A small audio embedding model, trained from scratch.
Model: 8.3M parameters, log mel input, arch conformer, norm layernorm, activation gelu, layers 16, width 128.
Training: soap at rate 0.0038, batches of 64.
Data: trained on single notes of musical instruments (NSynth), 1.0 epochs.
Rows from block 8 of a small audio embedding model, named by matrix and row number. Rows with one number belong to one neuron. Each number is 128 + 24 x the weight over its row's rms, rounded and kept within 0 to 255. All counts start at 0. Numbers have three digits each. After the name is the row's rms in percent of the matrix's.
After each neuron's rows are labels from the 100 clips, of 14976, where the neuron reaches its highest value: "responds to" is what is common among them. Only what is clearly more common there than usual is listed. The data: single notes of musical instruments (NSynth). In brackets: how many of the 100, against the usual share in percent.
# fc1: first MLP up (model.blocks.8.ff1.fc1.weight, 768x128), inputs 0-127
# fc2: first MLP down (model.blocks.8.ff1.fc2.weight, 128x768, transposed), outputs 0-127

fc1.127 095:111075117145092115095143150125156141100092130107106164099106125137110106104143120113171144125133156085107146121149140177144102097131160143155135141155176119131123123122166101145142117117158128126109141164134126097105120111097138137133153128116123148159119177128114100148107093152169155166147148160110127147156136152178083175146151143158101154140154090110165152145100115130147107150154
fc2.127 092:160184137102167149157147119115094101175143132177153127171142124117164161130146146119127173098131086142112107125121110079123150116143131106094124124109121135110136128103110144119114132145106152152148124085118122150131129148147126132131109138146164100094144132142112178133110158119103097127121133120142141132144141104085185101138116110126142127138105204160072134132163135124103169104101
responds to: mallet (45 vs 10.8); octave 3 (37 vs 17); pitch class F# (28 vs 7.7)

fc1.135 093:143136098127132152113127151108114130122122120167052125132126091144188153136131123116138131140124084145141154117149126177135107133161104083118140144104118154117119117113147118098164105145156175104145112105127116146148115118112145177115129093116131138100116147170141175134124161085139147078145122146116140132120120135148150135128100139136090144193116153094169163179116131108113104097120
fc2.135 087:090149145138097142100150132133110126100140155103172118114111156100079136116139144158139093127084163110124117135109097137127146070082123140136153078166145108145117120149101113138120105101105104159108105140128167120105139154145118130123131130115129115128146133083104067101126127185067129167148109113132150156142178133117120123094123117104143092109145158145098142109136113139136160141162
responds to: bass (57 vs 21.8); octave 1 (52 vs 12.1)

fc1.28 103:097128127106146122132144144159155113142105169132165157121081101152120087152147112079134075120112096149094128088069121092111126153113124123144150119130146103131143087101116102133129118124116131117101114135161116121148136138158145121109120138134133109155156072183120124120079099125139088164073100140163132150152127137132132134152158127128143111083111178139149125114126118156126120096174
fc2.28 094:123158089110114142124130105119118163120164093140145101110184130099132171097123110113128150137110117086159107160173143178131108105148116116105108132155131154091127168153158133065106127104143093150149124121119125148104130094134110148112134125144153160093098167094161142127151131121109148125152139104113145130115132142122142143117101135142096129183145133119143169112134184116172153178116
responds to: pitch class G (39 vs 7.8); pitch class D (30 vs 8.4)

fc1.85 069:122113150110126139138130161103106161075112139176120149126143127087115098150146163146114117114135137109124133115120131117124149134113168138152125149110110152145132126143112152114122107099126128133138119144152109141176121147101129149134143137077183145133147103187130083100150146122180142148127076180118146132163134147078116104136121113147127116092103098086085150120137165136117137078185
fc2.85 080:150154110148135117109114099163117084136118099080116079108103108150151179142118098099098127100118134139078119123127138121114111146142100128088105130121137135113118135103098153137135126124127112126116147132089151102081147129146115121141104111172093077165104104089137133149123137093098097112120180085128121111112154077138125107141117127087137130124143149147137082127066140128122126169098
responds to: pitch class A (91 vs 8.7); octave 3 (64 vs 17); note: A3 (62 vs 1.6)

fc1.405 081:120136134124161152121159123102134119077076176111110135134144138175123097125139191130155168145152130123121165120126143126092116124128096147132136124126123144104128115131150116140141076138147157102154110139108103106108094167125136147126147122122140121155151136088121129127123134136158089149180091152145148157127129152146104144122167127187136158163150100133087119169136175164164155124094
fc2.405 088:165122135134134121138144168068130112143121089160130140112123131104127177107133120115068145101125144136122138118126126138127124123081179137124117154123122119117133154135116130122125172139061140176076132093131115157150135081135091102148123128130122108090133096171115125155140129137128163150092169134102115108135171119090139135156102144146100082106136173148133155110103131111080138139129
responds to: pitch class F# (95 vs 7.7); octave 5 (36 vs 16.2); note: F#5 (36 vs 1.2)

fc1.406 079:152154131149162148131119120134111105138127108142132154131180145117143150095124157126143152109130078118149111107125130145112129162145151109096111132170155136080174070129129166096127094103117100123178133142150127152098136147134135124134122116137138137090095122104120113153142121144145096088139112128136177129166113132122148173130137134164158179109138095144096146106083197137138170117118
fc2.406 078:194118165142111124143137154150131176116152172135155091122106109156107114143125102120118132148141119140103152114138155096147132077092120158133122120128121145126111138139126115140121144111125157123107156131132108092139144086092073120127133121155127106127165130205102137105116121112130139153101138141147097147131151098130134066122128096095116066134095153141141120152161069146123112156132
responds to: guitar (41 vs 13.1); octave 2 (32 vs 14.2)

fc1.519 110:126166123121120110143141130146100138140118121177154143164169129145127085124151154092159165123112150086130137169145118140145123105168112156140133117164069105154136150131108151164093135142142111121129098148127199097170120150110144113133171101139136084153105121109123122136066130121114174122166152135132138122115131169155153124166140116120113097107149180104116128146136123121143134126156
fc2.519 108:127106128103134190172144142137164118124137127118117109145139098127187146112106120135153127138169080119094112105150148141115115104120179131117176162132145158073124093147131139129124113148112105113145132113091137206113145101145119135141124133085154127122111161130105141127167150158148105128103091130106106141147107097113095126124129101132144167138153060115142119160115160111125142127132
responds to: pitch class E (100 vs 8.2); octave 5 (49 vs 16.2); note: E5 (49 vs 1.4)

fc1.33 123:085154117156108115102113117119137131117108093134129075077133125116108139080121140121178077104105111113115147138107121148146106126111098130142134105122165097106137100138074139077097122123134127150096130147146117095140132098097106128157088105168121135125101101124133053157138112121111132127098130076141133086164092132100174123130133152135108095141148135119120112144145112092139137156130
fc2.33 135:152164095066134115146115135150103179123118144097109160145126082126105105134121132118129181126165126131137125122134107114124096146137152119115118137140087153156109163111124125141131151126143100134080104093162114136115138159146142106150124150084152059109132171130112170147142119134138154139112077150096076124141113138121091109093145132146168161152136156116143168119146157148144110125134
responds to: pitch class D# (99 vs 8.3); note: D#3 (41 vs 1.2); octave 6 (37 vs 11.7); note: D#6 (37 vs 1.1)

fc1.619 106:158114146142133127114117115128149066141126108183134159123190122146143124110142081129141131111120112133130084131128164142106121084139134108151104135128132130150118139113114117127156124102169114120092097123117105147114123080150090158112138084134180120144075139159107122131107108130082146153148132122099154104106113118128142146106146099144160105128132121082121111172145122189160104175143
fc2.619 112:102120101100114146127119109148087180144165151130076134145073099104130125162108147150131140136085116135092132123126121103158114173123117137125157157072116089105153098166123111151136096136078122138168154133121160103119151155100141102113141120095142114106157113109155126138101087109120107143123147135118085128103098098110125117131105154114100162112144142162105123101101114081133155104135
responds to: pitch class G (49 vs 7.8)

fc1.431 119:109075126153128152102113124170171111136135113156169161120155118154144086118178151103159126156126121082142132186130133133143095121139056138142158099109111110098121127134112140124112150117127110133144114151154150095160160186109113114112115131096151104182149131154162133141130145141128129117134170118162127093140108114121111126138134112101117091117137161085121096130123130123094137104167
fc2.431 111:102177112095148125126142101106119105123145169126124115186116135122112147147119125132119126111168149122138153109118127137156134115177170134126115173133155144149158127117147105097139093144146145140141119146141168152111123089140175144137141090137086110088124076115117125130110107113127126131128070124082129136154147152173099118087102136137126169137127092155126162164096148096174112160103
responds to: pitch class E (49 vs 8.2); octave 2 (32 vs 14.2)

fc1.654 081:148162124164162124090100091126159147131104109131108147076126098112154088121161110108137081119142133140120108133152151143136126122128144104070160166126111163132121162165114160115076154142124149168137126160123110127131109143121160142105114110149131120119145133103104158115071109090149073122154166090134141116098131181149132099146154097133111124104146124098123142097111156157124137142138
fc2.654 089:104099105115104149158123185124148085110128136134121139164134152168150180126111115164165159146120124082104125118125078105128106116167121134125109082119136121156139144048150074127137091104122109097134098077150150121129115153112114142154129091117109118159135108133111128132130145148112141142117096139130094131128146075144122151105081130117112128159123173142116114137136118089132134153132
responds to: pitch class E (59 vs 8.2); note: E5 (32 vs 1.4)

fc1.692 080:129132124124126114150150168151167099080176088127138072111120115096110132135096169112180082130103119102127088113117095097129118118132106138153123135120124117118143119104087105125115144129119152127142144083085139135122133067156146131134143113110145086134154113085103141144150133096132151165135108119117084111106138123124166114149107148147108150135134140132099092082086135123156154101169
fc2.692 080:115133141150135127130077098083071155153094147148096136104154142151113120125138084094106127123131135145075166090125157143133166110100131087109103091125109115117097139143159135118122104130146083090119109179154113130108131151112100151117138110149171147117104150143141135112134134158149085101137165101146133122129120103124112127068129113105153108133111124118119142174167154107130109121081
responds to: guitar (31 vs 13.1); pitch class B (29 vs 8.6)

fc1.198 093:135106129072134114170113143126122154131090113155143090167101105130127134151106147085160151110154113127145122087121142099156127120127093121134162095145142119135107151159158101143185132115138088145124131159166159139087110101149138145150115127156168135106112138137084123136126118090152121150157095103142087147130142086114137134103139104072134142111161141111167134164146110165135127144081
fc2.198 105:143152151168173121092113124165125103128148170127100127104144125164137162103140111129129119132103140084093146154139138153080115144140162109110135175136108111147161084092140139112090122156122164095134155106114118127183169155100111113078131170099116136147114111117140151122159130140095149108122137153113169100166122170117119139143118125152107156141117104100094149127114143096116103124167
responds to: pitch class D# (68 vs 8.3)

fc1.53 109:138111136129155104125150104114111110153126104122146119116157129157135121121152102118137109155122160134117151180104106124111117082129098087119161135101111117108165145126160115164133137135149110120156172106150132139133101126158131097156133143146153097136104077149099181116077161080202123135127124084141103160121144102146176083152157153143124151086135087120124144142135116140124121142125
fc2.53 104:100117144117149157123100120123142112108121121098131121132128146094112093125088146101156094118122128118115093069066139163163156175162152134143077104149136139146150141113148139133132146111106136081108134150103107144131112121094143191131165081134165163108113137132175114128169108124119105119120165154112138098153125147110109168112117107108157139161145123127108120124139167178138116113135
responds to: mallet (48 vs 10.8); octave 3 (47 vs 17); pitch class A# (30 vs 8.7)

fc1.15 123:139168125155114148165101093094106133120109137168164136105130088155122160103118105126163131122100122150112166137123158151109144143152190151177136104153110136133128146130097150124106149125144111123137175150122167124094165148180143077116168131132135106120081079117140140129128143119067106130139123142149114109160114130095094132103148121142116122152126156158119136122180152137122154119112
fc2.15 113:132159119124141089108127157182161122152126099096092124139117097127107062130134122118124139147154106076136102098130112095095155100075095146112148111094100128171122075147116120116139119175103106129078073137121140140167083120099117091123122143147109165125132160146133109152118097069165145117095125117119130133129153131120123142156146140130137145117128106116138129143122119111155129145152
responds to: octave 2 (39 vs 14.2); pitch class C# (33 vs 8.3)

fc1.216 111:138127096145136151132119109119137183155088093142139140132096152147124095096139152143164106124149123101123117096115110136130119135140129179120160127101140162093125136101110117130149100130118090099158167111097166132108112124129155125131089112202166096137121097104114104120098141092127143109076143155150129123133073116139143122090114128118091098084122170171100116122116145131123141167121
fc2.216 121:135109158155142100171133149145152110131132147108093130136183125112151125138153101143134162149143134118139186104127164113129145085123156135126114143179141141193142120145108166112075145158149123112131115136102116179138148137126126130142184090107125144161131141149148188141142095126180131120142126129090088162115123136148111144121136088104127158125155148117166152152134119139156105119131
responds to: pitch class E (96 vs 8.2); octave 3 (56 vs 17); note: E3 (56 vs 1.5)

fc1.529 092:146076131170160093146118124190150111135059089123120144124097114111150129102115193178116104140147122076101138102126121156146110113155113143137137107146104148136141141117102123110128105133113132080123110127165126161135145140116136139173090129141123112105093127112140141114128086122124108107133115159107144144170124066129106103119135124080133117158128152153156121176157139114122125136141
fc2.529 092:132165125108151113120142149113089156120148149122151075158126142173139127145161120121146133114146116182162115116130149108075118094089152097128167169121151114157120111145142187116115161149137147161109158143075097111116094118144109105092122124127128117128152140112127112110103117150128131157137124133115104119071097180130151135160117129127121123115122196097134117117084121126132170131112
responds to: pitch class A (55 vs 8.7); octave 3 (55 vs 17); note: A3 (39 vs 1.6); pitch class E (35 vs 8.2)

fc1.746 110:178129110178122156167145152138143119121121157123100143111147114145118154156159112144150105114142127139083114089137101102171125106118167088153133143120128135086095068124154114102109133108153128091138088107127133150120104122086141111140126170148143148120104078114111123124135157123076130108062122123123145153189127151147120108089143114127143136108138109129128137104123134091078133123135
fc2.746 111:097158140111140123099107107100128096114098109117176076106123105132122087109118122123136178157104125139162107131107168130116126143100089141121171106123140084171151200076095148144140109136127103144096132136135132137103141159114113132122129081104149154139179141130103125124115105118144111153155157139168126146122156114099123131150154145135141127130111173113145127166131113148173133146083
responds to: octave 2 (64 vs 14.2); octave 1 (31 vs 12.1); pitch class F (27 vs 8.1); note: F2 (25 vs 1.2)

fc1.711 106:124127210108089160086157129177126139129104112149073139130131083132134077122130109140133113104131116088114137140161123148098114181158122114117127121105146116102142127135127115177106154140157130148134135123114154143178149130194134145078146155125135099099158139125137144142115109134124143123127157095127119094106109119103088139124127184150135124126142115143152131144126104123111139133186
fc2.711 103:110163091143146153172093114131164108119127151124150140126128151118107124160112143111160106111094140104129102126120107122172151075095165122148122167118093170114161121133158114090180074123112133138151097116118132090116123071118129131146102101103175122125077118145122139131143150151139129091132178126128140115114135073150150114111121131096108104113120110135099131143117104095138111097094
responds to: pitch class F# (95 vs 7.7); octave 6 (31 vs 11.7); note: F#6 (31 vs 0.9); note: F#3 (28 vs 1.5)

fc1.383 088:118120108080115135127110113104153135173141188102140099141117158137137132139138153147142133152105112088145132069166116146140175129134147119091098116123131135134083154150154107137175107116109156169117115079127097139103175097160160125118151150121098080159108138091114118127131147140107126130122116143136080112153168153100146140145123113086109130125169114145168164107116108124142146116130
fc2.383 087:134127128203151119136118165105109162102128104185138131107117146129092173140094127098097124126110146135151101166118136124102096118143128118129149139128123111140161104131074119110088121068140112103153155203130126181137122179137095119127112144132130134086143138144116141133145138108134135117143095093102145126140089107127121119121100120126129124125114135120077097120160114109112076103119
responds to: mallet (45 vs 10.8); octave 3 (41 vs 17); pitch class D# (30 vs 8.3)

fc1.181 113:157141124185084157108118147142163114150187098113152132099123096153123123100116126079115167147157114143119155142148176130088153135125130093145135133134120099148099121104148105128107124132121125130109130101194155153140126096134128134140093141109126116137136103110094134167130122107169142115124089150125149119097139118127138103107208136141114138088116179136126113147105117128111086133092
fc2.181 111:149095104063133088155121126096134146130069155161101119147139133125113131159101129144144162112099123103109122135131102097147089111135109124084149121113142164136154142106093146131148128128146126159187119145103100113100103146129113108115130107144100138146128121138123098070121105110089122152133139109137099122168094108112095170164077130137115094165134117163129164142133133147156177132129
responds to: pitch class C# (70 vs 8.3); octave 3 (53 vs 17); note: C#3 (51 vs 1.4)

fc1.449 117:179098102170141142134111113188114154131123112160119129135158119108114132160083153090141110170128114151123184131150134104140144108162108115135162161157128137128119103144150159094119135124145129117096142108103089135138162107151135140118092103152161128151116141140162082154117129166185140121135103098117150130103121087107089120170119144138153162136127089121145106143159116175123156127126
fc2.449 113:125168158126096135105138117122110119102127142124138132140136171127165126107145103169170140128154128095120059150136149152140160137107167130083093139129124094126120134119152104137086071127105161121153122154130187114109106098143114109134144128111098112107137099121092153129118130135076132146139133172133130122060131124102148160075136132076129135092122166136128144119122122116146121093149
responds to: pitch class G (99 vs 7.8); octave 3 (46 vs 17); note: G3 (46 vs 1.5); note: G4 (34 vs 1.4)

fc1.348 097:100096112100139136116106128113174148138122119122074123112148116105114172141134104162106163097126097127155132129130105131133138131115126094085169173121133157143137150144142151108118152071109187161116089130150131150151153154166175110139133104089137130125127096197107118143138096130117127129129142188118124127094165092133092110114142118123120121155112094148145123105098108131128137119167
fc2.348 095:126168118176119137177143117115134128133157155142141136136118120112156138141152146134152083155123170088124147116132114136098119095156130145166112129113153104098105115113126114125166080158141110124113155147126127117105129144100093107128117125138113140116130170064138134103115178129120114110097099101112096135171096159139195147099094147110167144098153186109123118126126142104154125115086
responds to: guitar (33 vs 13.1)

fc1.440 091:129103101109112101091137114104143174124109107168137162128188154155158129150070123131147095114115162117160120143155135161085116155131100151128145146128149122168149106099115110127139110183150154130154106122146121109144081159116134176122093127106133128126104105172115161130133065126102115118154137190155099119152149137149108110115101155105111138136107128101144113122127129108139153128110
fc2.440 096:067132148129142149178149101137127088137112118119116112151065141105120157099173103095138154088134103139089120120103098072155125115133143118133136135141123137064141101145129137130129098111086148134093141120109126118114162145106106075152163142154113138132130158104164094134083153147123119145113110083115149099127097131109161117134133094107133089121158136135089145117109134126094135123131
responds to: mallet (37 vs 10.8); pitch class F# (31 vs 7.7); pitch class: F (28 vs 8.1)

fc1.559 112:156105137126117115106199114111126125167098108130127094116111144148148125146090077129094078072171141100122157091124157109104142104153129097127129117116093126126118172141113124100132127108153125129152146137141125129137125114101134161178149123138133099115118129146073123155159129113129131119140169151149161171121134166120114110157115146154146129070113143091159122091143143124155167151103
fc2.559 117:132135122111129138143079113159116138127113093133079129109136146141147130171126133106163156138149159141068148157117128143086127162161121141100150113121119063132096137122099137106123147134084105111140136122122146095160124144163151153095145094102120116138119060082112087140116125132165165123140137140162122097186129107122119098094122131142122108154130103122088134141124122174095117124102
responds to: pitch class A (97 vs 8.7); octave 3 (40 vs 17); note: A3 (40 vs 1.6); octave 4 (38 vs 17.2)

fc1.456 096:151137144091172085112144100119118151150107145174154137167098148140126126128105095121130121121125134118107156073101152136105118080132138105094121127124112110124127151118150110160135095109140112105126174128140139152119103120145088173179160159105156108114103076145160129118120097092120105113086111111136116122133134113061175114127144111144097091096140111113113121119167140148143132133087
fc2.456 091:105139114147094135157105119147120107126164061100119117084120116106101112129121128090117106120145114152134129145130142116167134168147130159167124069142157126120123086140142109113090117143154139118132121100121130097185142137098142116092110148158129137134123119096098140103166134132115144087185170138101142096096136142152123146146129132109152129142115080121143132075096163165153094113152
responds to: mallet (29 vs 10.8); octave 7 (28 vs 7.9)

fc1.175 080:156119142100133145109125107114158159148149142141128169142102165160126126135067078129104112104132161114150141114152142145175116143171117124141116113090116138088117115125146124144136108158162133091131155172140121064170140116149180082164151121118138106136092108149064143148101095113091116136140125149151110126100153109096139144117085123154099141112124134127138145134109134146127159130149
fc2.175 082:123121097120138105108122147129090133138101135122131103137117085100126129146109150122160114111156115131125152154111094097093129096127128117136128149171139116152152120143123082107125148130130118138150170107095151170106143141150084145092113183149104172171116119106167118136145154127157132081105164146099142122103132135114108126160159166129179096141141090089098172138151158161123102082113
responds to: pitch class F# (41 vs 7.7)

fc1.72 121:148111126097141120105100144091094127159158168169089147137113145162122135141110109132156163117097111072104127131102119143101113176104095090131140066136131126134104101142133097159129125140121120167154148137158114124115135145155126135110086138149147124152132125168115172140064134089120099137109107159103171093140132091116135107110134114121133148083127164111153132103125152128115159091127
fc2.72 112:111135102167110124098124144159161110141141130154172142123144096132144134106171160116125102150162162136163132150130137094128096121161109116134111229125166122114128120130120133078118134121176123133082107146122123123130126117143131127110158158100095113124112131101152119085162119118136141140125123090136094125098136169133134156169094120156129091158143128155148120146110131130116120189086
responds to: pitch class G (87 vs 7.8); octave 5 (50 vs 16.2); note: G5 (50 vs 1.2)

fc1.171 121:119168135095143159119114174164087144163092094114150119112105112083142141138130165119147145125123102084133121156084131145106086092138119154129122167123153131161078103144133113151143101133148126136094121128143138124157135153149123130113140103197084122124133111136113126140132119139144117145102110148123088125098086077145104153101148097125128153145137117117158114138146188174116091141126
fc2.171 117:150087128134147095115131093139121127098172173135113130113151110145099138116112100179142116133133129155110124125193124119147143135114147117157093128141109101110185128128143150069126125142132094120180106127111120133098144096062118140184110104078149124128132127135133133126152146143104124135135165129097164131158108169109169133130139167137119100113112122152102147124108108117147188118123
responds to: octave 2 (45 vs 14.2); instrument family: organ (32 vs 11.8); pitch class A (28 vs 8.7); pitch class E (27 vs 8.2)

fc1.276 117:105165134164133134097107151127153118117122149151122137127142122103147152133120114134127151131122110121109124138125088099128117124170158120117122136119135103171118067134110188149089126131116077133058142109169117144154123122107137154099141155136097125120137114112101084133154156178165107106134113137114092165137070169134128145093133122131145086149159149096154147130127135136161182130106
fc2.276 110:142142164132095109165132153123107142140135131118127148146120125151130116104120144126134108129139091116090133088132164157063135098146100112111139137151140150099121157162109088097152113135156155149156121153115151100082154086131119096172132094110131105142117136145129144130107086124134141144129090189162167082123178112089119130165129137140142165117127110148101121131122152133103086078148
responds to: pitch class A (54 vs 8.7); organ (30 vs 11.8)

fc1.470 118:158123121218111124090148141114155177126114094136074101156108144135086083153094144155141095126152110130126117125137119134104107150157122105113157144102115141121133119101126113157059101138119093123153125122126144152126137136139155101132099117113132112151182140139092071102120112138184137109127113118114114136125108131112158092132136132127138146106110127154106156133116102133130169173113
fc2.470 119:114110113089110084124142095146141123110137125128143178089144137153169180164131109117117162111100120056131145109155152130135129078141121140135123163168102144102100122094143178127136127105160144112112127118112146156104138119115112140114110138142123127104060107106152134134100129136110127134105132142149131136088098117132089136153113076129095112153126134141168117172115153131083083118126
responds to: pitch class E (96 vs 8.2); octave 5 (39 vs 16.2); note: E5 (39 vs 1.4)

fc1.742 104:087148084100106130124183136149171161109096173139157138097116116177175130108098132088149160156130111088083105144128138156179133116160083127144116116152166128090090135148125119128109113114175170116151140136123115096120133102095141121108117135149155162138145122117143114110124145090125154111128121139105109128122113185132108112119126123114128165107160167115126134119125110158137168131140
fc2.742 096:143119136127119125156094184067079120109111104132087114147150105120092124098125120127110133156117139116143135148147089148085113158101136130143175108160130143118174111106120133174136122116092116146107104132159133166110143146140069114146148124116096077123093126132154155156132090160120122165145131097144147121127143114122102105115147157135125076166109110119093117120142154086102137146101
responds to: pitch class G (100 vs 7.8); octave 4 (54 vs 17.2); note: G4 (54 vs 1.4); note: G3 (31 vs 1.5)

fc1.475 096:103163129129146138128125145111123096152144097135120089126114172117133123150120148078097170117122182087146130154130142141147061108124136150113111143176161125121107146146097143133135109146079146139132146123151153133126146127147134098123149138101119121144118132135137115190150128189148084123132144096168073153090124084154129121121137125165123104130150154104139183137140160160131146134135
fc2.475 088:135123136149159114173124121112130143125090182112155141098149114116097145148117102148119131142158065178105124089134103129147179122116159136133113137109146112145130088104148125117119132123167083106139099102151138142080108124098124177135098133149130111134141117107090111119129108107173166107147110142091147090155120173110101132100131163143147123098125086154107087100129084126121118125131
responds to: pitch class F# (92 vs 7.7); octave 3 (75 vs 17); note: F#3 (70 vs 1.5)

fc1.324 108:153149160142118152140128106173084125161125124166124128112161152121153119112117140118153129123133130085120158156160134107123122127152140113172134088124149140112152147157160113172109174140164150145155148132172068123136097122109115113118177178159138157106158153161131131117113121114138120155136135153130121128118088106164129124186145166111127113121112135114114114169071136145144125144182
fc2.324 109:146110095129170110088153137079174102092125125091143165175140149141145123119186123144120131127121134134149127125101118135130151125115150182107146120125113117103109111121111141087123143109134125113117139166101134120119151109159138114123101108152126126129125102085164161131125146144116101095132155078128110153173169118121112175120113134169156191141151081146139124135169128125132169119168
responds to: pitch class G (78 vs 7.8); octave 3 (48 vs 17); instrument family: mallet (36 vs 10.8); note: G3 (31 vs 1.5)

fc1.585 116:126112113100139141119157101064117130124127110139151156150164124138125114154154155112160119136172132143135121116096152145173103115125109141140099104124124126126120146169188138133144092128115094100140118155112089096131086096105140158155162140163162145123159143123125114108154088107076102135117102106168189122120151126147103116133147131140142097110133143155154164118110153184111135095104
fc2.585 114:097096156128124148151166141120108100127131155131105129127131116152167150136105135113082163148147131122125108141163123119133112132122106160138135157183138138102121106105097141190120149162132142090181149094137081145134159147152144119116083166092119098131131144130125185159093141178132148160127149125113074135156137160149113109133141133125126124065119143118101105147150117131154146154143
responds to: pitch class F# (33 vs 7.7)

fc1.404 079:114134143149141129100150158129114126141152132142118133139118070132089133140160118114168144149168161149134137150116150133103137167095104090136173137101177146136123141139123158166118128141107125144161123103143097148117095094172116115098111100093157107098136141156189126136116097124112141108131123137155128142106073132135118151099146143137123132098143124102122089052155140093095128161100
fc2.404 086:135132073112126110118103106082140131136128086150112090129143163120129098114100122123097122127110100103124140067113075105169135106159152140147134134127148118126107137099136116109130127124138126153059106149131138097126126169083146114142163145165101138166099126110091141122138142112128114110105144102095122110133167121149173130111138119141107098123117145120131156194082147154143106084155
responds to: guitar (31 vs 13.1); mallet (29 vs 10.8); octave 7 (25 vs 7.9)

fc1.285 146:150141098197124124169147110125144113140162131121107122151062108124170170136143172113155108130123108126099177135122126117143147085164141119130127150119139136149148139120143143141148139131129130118098137136134090163107159084110116152128131137132107126129146089144139103155147142140099127137135159097128107134136105146093145073111149126151144089159138080129189138131123171116106100160182
fc2.285 132:121138141074133163120118123098111154146108133152118087093149107139136125131133118138148115156116113133153079114108142128109105169117123103154145117117118104122133137115130099122083119121143127124150073136112167090144137193147164135156143130148136143118089151123112158143120136137102152120160124129128179086144142168176098176152107144108112154081093173131100132153109122126150156113075
responds to: bass (51 vs 21.8); octave 2 (49 vs 14.2); octave 1 (42 vs 12.1)

fc1.246 088:096096093114151100136114123156148118139104134100131122121130110136140153123169150134143152122118107084082140108114099093119180094098137125121119100137089168118145163106129139084106138153145108120136134167055105079149109137126126173135145098109125067139144161126121149117145120067128101136124101124077146118120133113111177096110150105118144108098136108164132133107150115131140127131140
fc2.246 084:155137166149083144147164115103098093142162121149120121102114149149145106128101101098101107097138198133123129154104140139119113167161109149154108115118146107137092118126112123166112112119123112140122137085184125155110124124114145100133113128122125152122150065104152136137165110154149157110134161091159109090134093138146098115151127140107096115156145174089143103143087093115118152109130
responds to: pitch class A (74 vs 8.7); octave 3 (37 vs 17); note: A3 (37 vs 1.6)

fc1.576 095:147080106124163111102129120120145167131081125131110139150105123141129111151158144110155102157104085167084121148147084105146104102100122115074125165121141178125151114139136111123134150143128162126141095135160097095112096149130109157169139111153115117133129104136146110123109113159133099148122155114146169099110137145122124147117124138138150110168170092176132105148145115186150094116171
fc2.576 085:130157129108091159161171111124129108159152159137147165112141119134141132116126145136101140048154142130133104135140164145113105140124111155161109129132087079128095140136123118097111105135149123116143131132120109142126150089091150120121119146118143104147129144126109116122145140155112188123125102167126106140128138110153086091117134100126079144114092190107141158153129153106091129145053
responds to: mallet (39 vs 10.8); octave 3 (39 vs 17)

fc1.234 100:175155088122072112119127128157161103149129106155120101168157125160137111159109122129154096123151097134120127135163163126152094107151133149138114128102132117158135106133141107139124142150151144153148110115112177182104103136143147099135116135127145118148124112119142152176063086139119169147124130118154102141129193125136132140118160129117119159084167161102123167162146157127114143164122
fc2.234 110:071100141159164161138124141079109176088117141130138149122104135126120099144140147127116154109122107093120152100111111143129150147116172137113153175145125188107160141155135166142082123117131107109125115140113113143131153142088088168105113144147153092101106121141133095074125134151121141131132113117098124161105073141103088127188098114117134101149102117145130093123136133108141121143138
responds to: pitch class E (95 vs 8.2); octave 5 (40 vs 16.2); note: E5 (40 vs 1.4); octave 6 (30 vs 11.7)

fc1.150 096:144130206178156143136171166116130119092117097090109123135130120101188132132113103145151112153141171116132094115117117108153144110167121089080106135127102113127149135105141149111142095136121147093168152131141115147121112061107099092106104136078152159115121108135134138145147133151140168122112146123107121127132144121152130134149173140127122130139121158131164141104145167155116161115158
fc2.150 098:144155109109094134106069124112121138162112142173130125171147112160100130132159151159126099123127103169128116143141132125136127147127162143163157101122114135122096125153137120166161110147161089183106123126142158173170120161139157201156162149153139068126148122123110130121112151096123140091156183144127143143105129122148129111103109126110116132129125087133112100155127129109151115147100
responds to: pitch class A (88 vs 8.7); octave 4 (41 vs 17.2); note: A4 (41 vs 1.4)

fc1.133 103:118129113130176131158125145139145143154121156127109136158130146119106085124097090090154108165151100190102140135093151147160169119143183125132175155082108100145136124109107129104124117110144167092130093078112100178157127141176158150122160152139125099154134097092138125170102140138149129158151135126143122155157126113127155168131140139141116125130139115111111126141104134113139123133178
fc2.133 099:151100135125085167112148142114114141119148072121144091087145166138122147127156153143099142096105144094109119106164104121102094146098095123122070089173138124143089117138143108110108123120100119164143153153177154100110114119094093150151122118179144157129141156126133119102137143150122135110101123118075133157096163127096095087111131129125147131127150150136127139082117152154151135149142
responds to: pitch class G (90 vs 7.8); organ (41 vs 11.8); note: G3 (27 vs 1.5)

fc1.639 109:156130105157137145132139095108113160114098126123149134109145122154125070111182151121131130112114093151119094097178131136113133103169130143131140108095109145130117080160147125130123168106146127078168173164136122139132124134139140129102099141178113130165116095107118150122121146103120128122106129142118159142204138162121161120104102137148132155103083120158120159118147143180100125150157
fc2.639 097:129133108158136082128181133106139098191105121094158123128136124100145140114099100135079109126115139119158130126108131137150154137118172151172124148156118136188145133093092152141132113125119107122086124122133127135085110140152119140147191118114155178108121168125149120134125131158155126127124150117157138097098106134166114137156161143129121109141153174140167119137155150098185143146146
responds to: pitch class D# (72 vs 8.3); source: synthetic (60 vs 31.1); vocal (29 vs 4.7)

fc1.442 082:140152153147072125136126133102103161138085113102132119098152152146129115178110091119120104118182157114158177108165126160139131112150139118127124118170153134144131108107114162147104107125190117131100098086108128084144144087095139157131133142117116105138142118127125112134101121145124164133146152169126122062093130076137155152130106120126107077094133135140138153117140105121093125140114
fc2.442 081:107136099119162141123133122166141083139156130151108125138083123109119083098149158171120162136101120130116083120109127064081128113105129164115158150106048145131113133136147090129133129147085136130128148141105170160130137135159136117115117130139132129122135160104130142130132125104142107124161105088126115185114116151085094125132138158116118156160155160114115117136092118180144130123168
responds to: pitch class E (97 vs 8.2); octave 3 (45 vs 17); note: E3 (45 vs 1.5); octave 4 (43 vs 17.2)

fc1.129 075:087141122112166103132132155128122146133145134148130123099168111102098145144120141081182142091166166105124164129099131129145149118123141139129142137123133091159166140140115117148103144083174112104108142133173147085095092109156154143132120162127151088173113110155136148160158119128133091160113126104136115141111118114098097170122175177106137100154101112129135139144149122154148143173113
fc2.129 073:138152136086141130154102105123140113162104132118120147168078111148139118077129115132106154155107125128124149121117134143132131106190152151125114117093139144169126117138144167126109130182107131191142126139130137150175132145123110108133132101122163135079135146147107148126136119125152165103157147110102157095178133147157148130165125083161123174115159114099138141091126189119121105135152
responds to: guitar (31 vs 13.1)

fc1.77 098:130128136132128121125111164077162115126081125109099146100150124136127116131150123175140134186115143146131125125129123116107115138161141155091147100161079166090109136136069168107153114126138153121113124112121117090166132141142122115132144149105088073128121088129104143146151120121103134109156091130107099056109141149127120131138114148118135112118165156146094115159082122165111100104095
fc2.77 088:151132128129152168142176076133102145124155138126104117107129137124162159111110147108141139090152080082115141133148132159091110104093122097161091137112131109140137113150154142092140148176077089145126145146124115173111108114133137136132154141123142161129142164116122123095090115134155149171144118169143131184157116141091109143096148174129115102150147143144150130133158128124114168137166
responds to: pitch class C# (90 vs 8.3); octave 3 (44 vs 17); note: C#3 (43 vs 1.4)